config.toml
model = "image flow-matching model"
dataset = "microscope photos of single blood and bone marrow cells"
train_examples = 97085
image_size = 64
horizontal_flip = true
conditioning = "none"
arch = "dit"
objective = "flow_matching"
cond_dim = 128
logit_normal_time = true
norm = "layernorm_no_bias"
hidden_act = "gelu"
mlp_ratio = 3
head_dim = 16
fused_qkv = false
qk_norm = false
inner_norm = false
kv_group_size = 2
patch_size = [8, 8]
layers = 10
width = 320
positions = "relative_bias"
optimizer = "adamw"
learning_rate = 0.00091
beta1 = 0.8
beta2 = 0.999
eps = 1e-08
max_steps = 8000
batch_size = 256
epochs = 21.1
lr_schedule = "linear"
final_lr_fraction = 0.01
warmup_steps = 240
weight_decay = 0.5
Rows from block 5, named by matrix and row number. Each number is 500 + 50 x the weight over its row's rms, rounded and kept within 0 to 999. All counts start at 0. Numbers have three digits each. After the name is the row's rms in percent of the matrix's.
# k: attention key (model.blocks.5.attn.k.weight, 160x320), inputs 184-229
k.0 128:489504497523493501455552279507543541469494507407523484564527475527541532444483515481518480442503498496561379534430484501454437495534531560
k.1 108:463505468496526491486442546560492504456552511513493490532461542520488413482490445572419542498451595461498487502487507453538529528474408549
k.2 108:462538613532440541431481490434586519471478501537512492493544478509553529491489549475542447470480655654536500450530466556465533543519453436
k.3 118:459473405495565561427504455457457550537416479428413513448501502486516489583493513397551506430511526503444452438464478548498435561448497506
k.4 074:459525496583488479488477475544490524496476537553413530425364499424533522539566513598512483492459479413559487532533452437459487524496471465
k.5 110:481507511526448528470533506523497532507487466609542511625331497558514506522574471552527505460479441433534472532480478503462497534486492482
k.6 113:485527534556454511524516445564502532412501443474567504492516471464480541482535466553478458475419539428545470576525467447436529515490459451
k.7 092:513544506525523490460466553438513489558511588624428502567434532482529571504543586587499491545532367443553535510605501427476502465546433470
k.8 105:484524445509551537450455411473447494509500537516501506470523492526493470411513525538550501488499615606509453474435507520530454545478474556
k.9 071:520496446515569514523485460527452502513512426547590491560597473549390473419463465489557545483481608578427463503490534526562506477472468605
k.10 108:465532545528440470470479587440534511515508571393455528488468521451564524473514533499468442515499666542532495473433472539457481555546495422
k.11 099:555462551354546519526558587550438495517536480517482526518485477504424476495436523485489541514584554455456495500576557544588503527505489576
k.12 135:524512431476475566506542463532453524500542431616546540446420470499487454519527487530494506458522338645484512524603552530547503539438475499
k.13 120:505505564477469460472519602457498497541504525439547477486472460429579458554513468441513530553522596361458532496513497440477522555493512445
k.14 102:514507505465549508500547437489455536497477406582567542567563482513491462429492467435521497446532761501431417502482492544535484527480498525
k.15 104:501451547442525535508536468558472592431516505500493554607457484550462445397453451474483444507478490376529456506457556545517474569490462584
k.16 122:528514527512500506538498550503466474553544516503422529438491479536475543567516562572548517499468398552480564516534563532462509513522450468
k.17 152:529520476467513504537550631543444515519523558496607482545462482484534510426495520478520516516494533458498496505450535531541499492486462475
k.18 121:545480500404545551484563588457497572551560545480446569402463478482586479388475507423543499492551540507473474444552566494537533520393502476
k.19 118:545506536506513531533504529476497495566584503431400521378504450516499524515489557548580507504501480576478557487517604479452558533497441450
k.20 072:486528465571539447469472495524481508545455539629445498505377530436473541515536506653567478508436429423499543548447469512484498429589411517
k.21 124:494552497520539532503519410428474479587499457523435532382581481415536542371420485424573510502544507501487541439564576471475594420442487445
k.22 089:455480472533480423453486541561550523423457492416494485569458551528452473563565500590459477529438511472518459561468400523509416539566501571
k.23 118:488455453445621525447523539488487562513469484575357573524489512445529459427489478472532498469554481560464485505528479520512479482464504520
k.24 073:480496489541519451467495504518504517490438513558433489446367549464494518594532484608551467490471460460495529551430443513490490447581484541
k.25 074:514521546476465529515518597477533499477520440351537491304559464573489483453483512434439507472533542564492467454504517521516514522445556479
k.26 069:462515468536506469468476442507480511516455585541437506544346524466524531547547493569514455534466492465549514550484452498492485458533458510
k.27 186:478471452448625510463511652553465570467449460633554537570512533419469477445490515557527526464538452548432516552477485529560436488562431565
k.28 120:473470495434516521470533546554468546423467413639558527586565552539485460380462476409412527431527415366471409489528478533568499466440545488
k.29 141:545483510430527484502539578499487554460512499681509514498500508582543474567530503448519493446523598366450466496547521506520485533444546521
k.30 094:496501516555477478479460630543535487471524532452393468598469510529445516520598525692475497501410481420524500537530472488453477516575458481
k.31 110:485486518483463525483505438553504518496487443465518476467529530526515495344456449496510526478475428443495466503475509530524551508466496473
k.32 166:527540526521374494550505461447559466530560586306498482436472451570538504546513512462469494537440577509575512473490528498436536562476522437
k.33 098:539481466481541454479500587452481528512504547503461514508487498459505545602537527547559467539552622621511558500528504478498456524526485567
k.34 091:487501489510514469496481469470486509570483630544466524552362498464554506462535522529540484545488520463522536539541464537482488518504490493
k.35 091:560493510390558524537560564471444521495541490566549528552590443509513504465453485403506522518563519523436522456508558491533530486420532497
k.36 098:487536535590431522505492410456502451544521458349578432440586450436504496384441477473520506511503475585499489459457513436490528429494505450
k.37 137:524497482515539485542466585509464480581507527492488472525483490429465556542497578592551510537505421596484578516486547520515506458580394483
k.38 157:522466484374569551487584622518476571504513509604451572449505490516551502341480468411501500472577492448434468459557535526547535512369524472
k.39 088:529528527417528531530569560464499522511546504354550514359538441492529521444453495423554512552562555602494519450518551480518555524433510468
k.40 132:512508481480556483482497473480524546526459536404533505488449508414512477459513487579591471593532555581547509588389457501515451509588457517
k.41 101:494537503521487508496514388470523481483458415426602465433614490494529485478446437356484506514532587590519482474476475458520502443450541514
k.42 152:489534525557461550531468444461498473574528505432396529385504473472500535419480534539532530506469389583478560485540562526465553505477470427
k.43 131:433479456521495520452477411521514504421444427437521484584525516464480464417469452464431513505497438547494427520490410491519471483490519555
k.44 099:536527536412577525524523510483444517546502477692608533496533486480510502442442493433591507461575437436461523492497558512544557449437506459
k.45 130:515474505469437468538520545535480477478503548560697437593483499505497490517497502461421514490503500428520455516443473494532477475541496503
k.46 099:548485524390553544555545614468482528552557484542535531456589447478508517425478506481560517537564544622461524459498587477506514518405467477
k.47 148:489551529543473504529493363410494449575516552519425500416515466474585534508480459399504460479504544451511539413582543436460565464396536466
k.48 110:532534444484519451509511465474414512586473549617604478518482477427551573468476488500563516479522460509486598534526515510525538396514429480
k.49 098:522513505424504524529556520476506510485534501469599521459569471528534473439459473359473507509547579518495476425526530483521529512394558479
k.50 123:473477465488600498490475623558487539459461464589558506624482515405472515443507497601487509520509406535484481559498448513576450494562414548
k.51 095:486537490462545493467530467464501538496461546508490529407457501429526503452499467452520457493522585515510536470503492521525503438467529501
k.52 135:494475504410584533477533519471450554546535503481500571480510484460540516348469517481551521537586451589480560506500546530535525477430477435
k.53 102:531507519526543472555490579469455495518536482473469512455519484451468568602493579527510523485527489595442556490571574507509503451556482528
k.54 091:541473481474555497485497589458471537540537557538387560435447464475496533582542550607581504525525544576467595511515535508494492523541439495
k.55 121:487512477544554542469461452457508507553473453481355516393559505445480497444499500574571518492534434604490527507541517472485533501498468498
k.56 135:486544549623377513518424310471534409536499511359485441481485480511464503556529502580491485539415509549592551505480487471420538505566497479
k.57 100:536499520481481483534497512498512488540523596362476491466408472525502521624547545547532488543470609595510558513465503499470493531536456524
k.58 085:478497456558512477464456518499501510525459547560370518511397541435529548552564536591510481506465477456503522558477449525503469485561489511
k.59 111:481534493545498523482468354415491476550502491525437524528529491440532529475498472440524491514523517552527547448592486467492558472452535492
k.60 114:505540512477484564509514419417486490527531483492480528386604469499543498443440467352514501491548539491515503421569545482506569478378569452
k.61 135:522500519495467536555485589490481497555580571333431499385478445504532545430483543536504514511484496537522489462520573485458543513447472415
k.62 128:570473513415484514518529558466478522528562539658485566521519473574539484508502486425487510474525529399515519468600547513486547512403537425
k.63 081:472491483548508471451474526518492523484465552494403506566399508472498514536543504593495471500458436450508484557464440505492454496564510537
k.64 098:513496516420512536531554538507496517457513478571596508462567479528531464479448450345460488513542499462496457480522527495575499484402552510
k.65 121:500475483456526509521528572569493510496500509406660446512505502461480486366470505518491537524509453562474496543419527528558480509514415505
k.66 172:495502498547411446514490509538533462457490558479621425604408502524490488615533501522437491503438571423551465551461437495467454493582519529
k.67 088:470479473563523485475439525525468497547494515516420488611404516482484533477512550641545501489457427578468523546485479534488454520589382499
k.68 095:505532476523547436549481462449518483538482512499625512489585556458456511592498569472546522504549615524501570496494555440486537438551489543
k.69 098:498503482418540530525574495509485508479460443543539536535531515489537483479469454333491491509565505527498478512518484487566509494409560539
k.70 124:502444469469565472482479594545471546499440520698511525569453509474483490555521519612528505489496422469512533554500479496513455484583388502
k.71 105:500463467486469445501519397469492498541486556591531512546466496492555528487515428403500452478531580391507577492550483526520544415446544469
k.72 130:540434552400511516502537627531468523479562539463507530495476491605531458523503521474485535502513555492454473497530568516503511580431488500
k.73 152:526479515433531504553521594482469530531521537676482543449509498522529502507484527427503485450556521404463492448532587514522512483442494442
k.74 107:519524442467501529508509527457502496547521577513483499552518478464529577364493482483508472480558587473543514443501541487556517485422513471
k.75 111:480493493471536502471507473535549537452469460568484523496468588548539414489560475496511486500518548397515402510487466519501469540465581541
k.76 114:547518517531496503530487469419484496597538588342388526376405450447514537601519537584576464554480618622542579500512538495467519493550482485
k.77 100:537529535496435548557522431451515478570600516478525501452582429484520505484463487462540505510502553518515551439568572482486598494453526409
k.78 133:545533530487451520559523362447480457592497561473467506362464470553551530476473490443566460498486511461514572490481553488445565505469537423
k.79 161:507533545520378526538469455480526441545553560411444490447505455578531524507494491477482489504446503535540513441585533501458560563427493412
k.80 119:507491533503471473511509483501492472533464484634460482479537520521510432569469490466460460451481418431508447474633455497477502541468624504
k.81 115:561519489524441528545473456472549479489542503445564472492547498598468455625532532522460493534448569457558427474408507509481482550498540503
k.82 090:475430475444598505440486575557508579459462484460413526535454551510483537459558487603492458487492511469485488511423496545501452506476493521
k.83 107:548529516477416520523545482506508473496523540387612486445539452516537471450426500392506494527521477502477438477479522518511540583455546480
k.84 130:487557476576448489469478430441528411531498469470467421499475541448533442478475474463471540532458497471608476524480436480454488489534492572
k.85 132:531471480446489510433491583538534517400445512485538506532538522500478456608489479490418471486478427524442449497510436530535391595487512562
k.86 112:478456454503542488447526546504537525454500510505598499497404519529466449564494540549424541509502474501485499477426445551532467563553507510
k.87 092:466506572507478505491524552495472481526528489433563472596496499577550456456475473418499566513483457415562433508472502487478530535472509504
k.88 124:478495499410493531490535577553511520497514545468531524527408513612512510392502456443463490465473500395518460487399518519542516481399548484
k.89 122:446466550512503535483512604480483497479570459367410514394557468485538454346432507474473495481490390600458492449581544496445516581483477448
k.90 103:401483490467534485427505536542480506409471394555624491642590574506438476373518460498428547473507406470486479500495447536545465484502488512
k.91 130:519483498538472452554508449515473474484495524524546562474407494549480496582519611526441502500451458506467546550452476527504488465577493505
k.92 100:531592558587412516547482409432498433545554522578521463434538445492532497567455501419514526492508534547501537490648490423473553452516505450
k.93 130:530508509513443524529504417532508472512546484500403503448596540498525485543500452358455472484521578511498455454580501463518503507458584528
k.94 096:484507492424555511482538437489510537448498414522609524417621529494493480450490466376521486501592586544475488497521507508529480525452514520
k.95 140:495497503482548504502532672486437539529484440614535522577511444493506558386491442462541532484582522474541523525545515461538500420451494522
k.96 051:500475534548557488545452443542477550460458539435571508459552500550471462511477453487481458479452449543401446472506516506590492504517455485
k.97 035:488524524457435539476490558530565528464442563536387513484467509525480472518514538537424442456543558447545524533471476520537471532524529544
k.98 061:451507516475483474492471566529475527488400457587486431427504490512473519473499504476337503503468431338440472517448443468508480502488572507
k.99 062:481485583464455512491462453553430545433446515499502488506496454485430541544461448534498456447418427455518503509514464477504541453508499480
k.100 051:450440546492435445507481532473554514497457517507483474490526489505533498601518537527434515382425440593434563517560454540461500630531478430
k.101 062:557556586498518482494444542464492528529510358514483499502485475527461643612515483537450566492452489492521504473595458551550527463531482465
k.102 056:527452454455498531426523480463430487482482493353502474594501509459522474424545520536510546499498452472520376497499488512488408556479419532
k.103 031:558458478494531456505503544521540509501525512553554533442567469466498570600515502495562532501450572518461496491549513516462426444476477483
k.104 083:511519488470514564465461433567493522421459440575523495436539486545453503481486447523340486388467475528472424448497458528546509486501520490
k.105 061:465438504533505492485488560513537582502408436626497505426523501547442549526501443499502460452478552437435445466465492552464447482512489469
k.106 038:452524545519406469472484564462515485480439526500520480493492512472507427578495487532408447489489548516531469527454502441458541575486610521
k.107 054:518524396500438509511493542391396439570513512547457477521542479390569486450477503504571488560456497592514521535524530469441462478455464474
k.108 058:463522536462559500488520547540475543492439409598549508523504490577465521553518451496391467438492459440523412523462418475512504425475547503
k.109 061:475537605496500584476505494566476477407498532549530505544477534572346508573476500528367492449467448386555521497553492521476533489487598484
k.110 062:501525475521496526514546576467451474541536553424452526542504511463567444488502472470587444578567458532480462516467547470492468464459445556
k.111 050:452471520515530473450490536528506511495499373583477577592478501574422604472524563563547549549459470521491514501525474547513423481525498489
k.112 092:488525487563519465469519445483544528565478586420419504450406495484527520586505493511572464493488602380509534483393490543463489481570581538
k.113 134:448532503614428483480419373533553450466447464384509430575489518498432516539529500544444483535440463534579510537472412473476486502559493524
k.114 113:457448468481508467448557530589525538413489442610690465652520553527466470426507456453411490497494492350452383506450423552532433493521572564
k.115 155:529499527497408485531498527507539465495520548447617446527428467528497511611501517469443509497475613435554503480502498518480501517504500490
k.116 098:478469477478498506542519483528489476537483531417610489497448491433517504350468530542493487519493433603547576534387490552533494515569474477
k.117 093:483511511549494466446458515537552529451438524580430447563440514468491505574554479611465459503462497478548453543478414488495456511573495509
k.118 085:480530471510516498458456482460515521484496577477421487488425504442559545474523479546485429526497514528588489494505460486497496490467514482
k.119 119:483453491523552502494467519490484502494513498459513498541470488426438499549477520547490507527507530580476493484529508510498466476545488574
k.120 113:458523507573476468504448606553514476527493525433479464435493498484461533530484541637479494486468449486443478520445505536510486509606477520
k.121 104:521492540407489521509549613516531520416538444511502513464606492542528449496483464362428510481516565417469405437546523501532486524397573518
k.122 119:489547443492502473509545458470463497540491531615572514493566509492539561445454473411506470498535541395473498447504552500519550462440573465
k.123 105:531531529499474557530485550469520470540591521262441506385560450503535514393468532523531506496504529492522499423538581454476531535443505423
k.124 087:478442528469500514511495659556460491498556477529555505590498484522501507453460541563467535471497370449425490522585526509525522512516389445
k.125 125:492446455453615466452552605539474549469414447572564513571536527418490465470506453506516490496562462524461509571483471509586430460543464586
k.126 089:549492510463493550550519436456488461539561450512573501444600461523457445531436513427528550501529493646479523453530580488493511523459551506
k.127 116:524441498496554471493510607548479551505479539597481487568401507472468489602544542629526513511514511475454542566457472522501450491632421553
k.128 053:491591526466518582486447493495570511518519541562470467469484517509558594429539509521503545476475464472527542497401559520478575556475505497
k.129 054:454464548500545483485451496563525520493522435632458477467433533557429476576520515484424560454445617410512483565528454478496428575548528491
k.130 050:429568423522516484479470460449453546495490577728501480479456552521458534543481471503481453495522457498523504448415507568522430488547486486
k.131 052:515408472488561539458467555548497577452455431404549612543559543513421492524567454479475434395475528496443474455496467490551535454538521517
k.132 045:488482562455452503595519475456503513509506503416465485524463507452492500455436538458508482519532490549543521513496503477566501535491522507
k.133 063:557451419481486518541508472473513523530493528426512525481515481409553419501549538512656562572535482531475502457572557485487521553525423553
k.134 047:483507564547559497397505531537445552459452564466571557451566496492474522539558416551454457451499480465413449428411418523564510424525491502
k.135 045:496470548537503483524456585454502511515491461365542473443468539415477482550469513537493451517490516470495550542510506513473503444563482410
k.136 048:548463591419451547551578496543508476457553612367452561485496439585434502603503525524562481499522534558529488509527529495493509462481522554
k.137 052:443526474489540489484483453521486574483439450560532582447555518500483431525545481447429498378490425424447543437492473470489448464481545537
k.138 048:497541527542378441527509531495522462488491546435492514500517408514502441600462487477470479482473575425492519513435433497433486493456523469
k.139 043:509476533520490486515560415446522479507560512487494576411553472505504519556474510470528583517518412552469522452551522495458478530414544474
k.140 056:546488565476550546466488509519464514496467471543527503494537514569460485575569498481410501493462469481513474560566448525528476495458569509
k.141 048:553540484551493445454500486504554537588481542515526513518396466466505435468533549570559545561483415491546556502411477508443469573449495484
k.142 045:496575477458487511490488576561497433515507479495469529496468518482515447525473440461452478508493595394518528400553542475578604526450537406
k.143 037:492557515464539508488562516532521470435550535550538499556536437520462477399447492521566520479560381631550469521503519551476394480449456505
k.144 042:417490381485471525371497438534494519474496562501436511484518500464477425496472488469511558447460495559458494404510485462540534621488455469
k.145 041:556483569550537530469447517533474489467510472511487525531514578524425445499484468487479500401458568516515441514509498497506452479456574559
k.146 039:511472506532472498451532508497514563495475616493491547500532535498526374464593497508537418491514526564486491513395526484498476498477463506
k.147 040:588505523529478503554489443471396468507485465541484562544486467470405645482532503466496495485483426448541447567595424418533503482477541567
k.148 032:505444474437507478578510432512500458536531496536543588483482474480436563530500503480529526537517448463490550469461520490507498584482536485
k.149 041:535436431528472459471482431540536482507485509468506486492508516487466418528516471497433448571518467482503562515413418546447484480502451462
k.150 039:466388429528423456513523490490488516580499535590318547521428540461430528491539525493532478502469391560530511526476460513500493563484434496
k.151 035:499444501518534480424494442518550583532506477552492544473524534454525444405470497460480488490434473489577433483429496558508565447523439547
k.152 039:486439435523524559425543422536485474446545481442559541512508501503474392560480453474559567477539473542518493491435494468554481487526465575
k.153 037:523428424447501458459544429539497507570497537530526547481480509481446486539533586486554484515480505464578523517431482569467495492512586557
k.154 036:547556640525448574510522541505428516487519524500421424515534486533494449448524530504407513484455576415487405454495504569443465504529492548
k.155 039:461537514451512504477501411487505478560490584662473592400579484514506384379521479486507534485549445488515453435514497504509532487442458468
k.156 037:508521550521557520536484460513531499501514527591446502448435478558382552470483498543446508534589444397531511543409533511498411441432552487
k.157 039:461500421585539441411479482533498555493436503449478535515505559514450501519495517499533433517459485485494518534500469547506470460550453578
k.158 039:459459430533491443524499519553422520480439508403482528432487476445464563490537491463585506557438600546434460546482403441568450554513489444
k.159 040:482643546527505567499516503540477512492522473558465498457496488436503553515505506458477512509545475501486461472591518507471534495502478416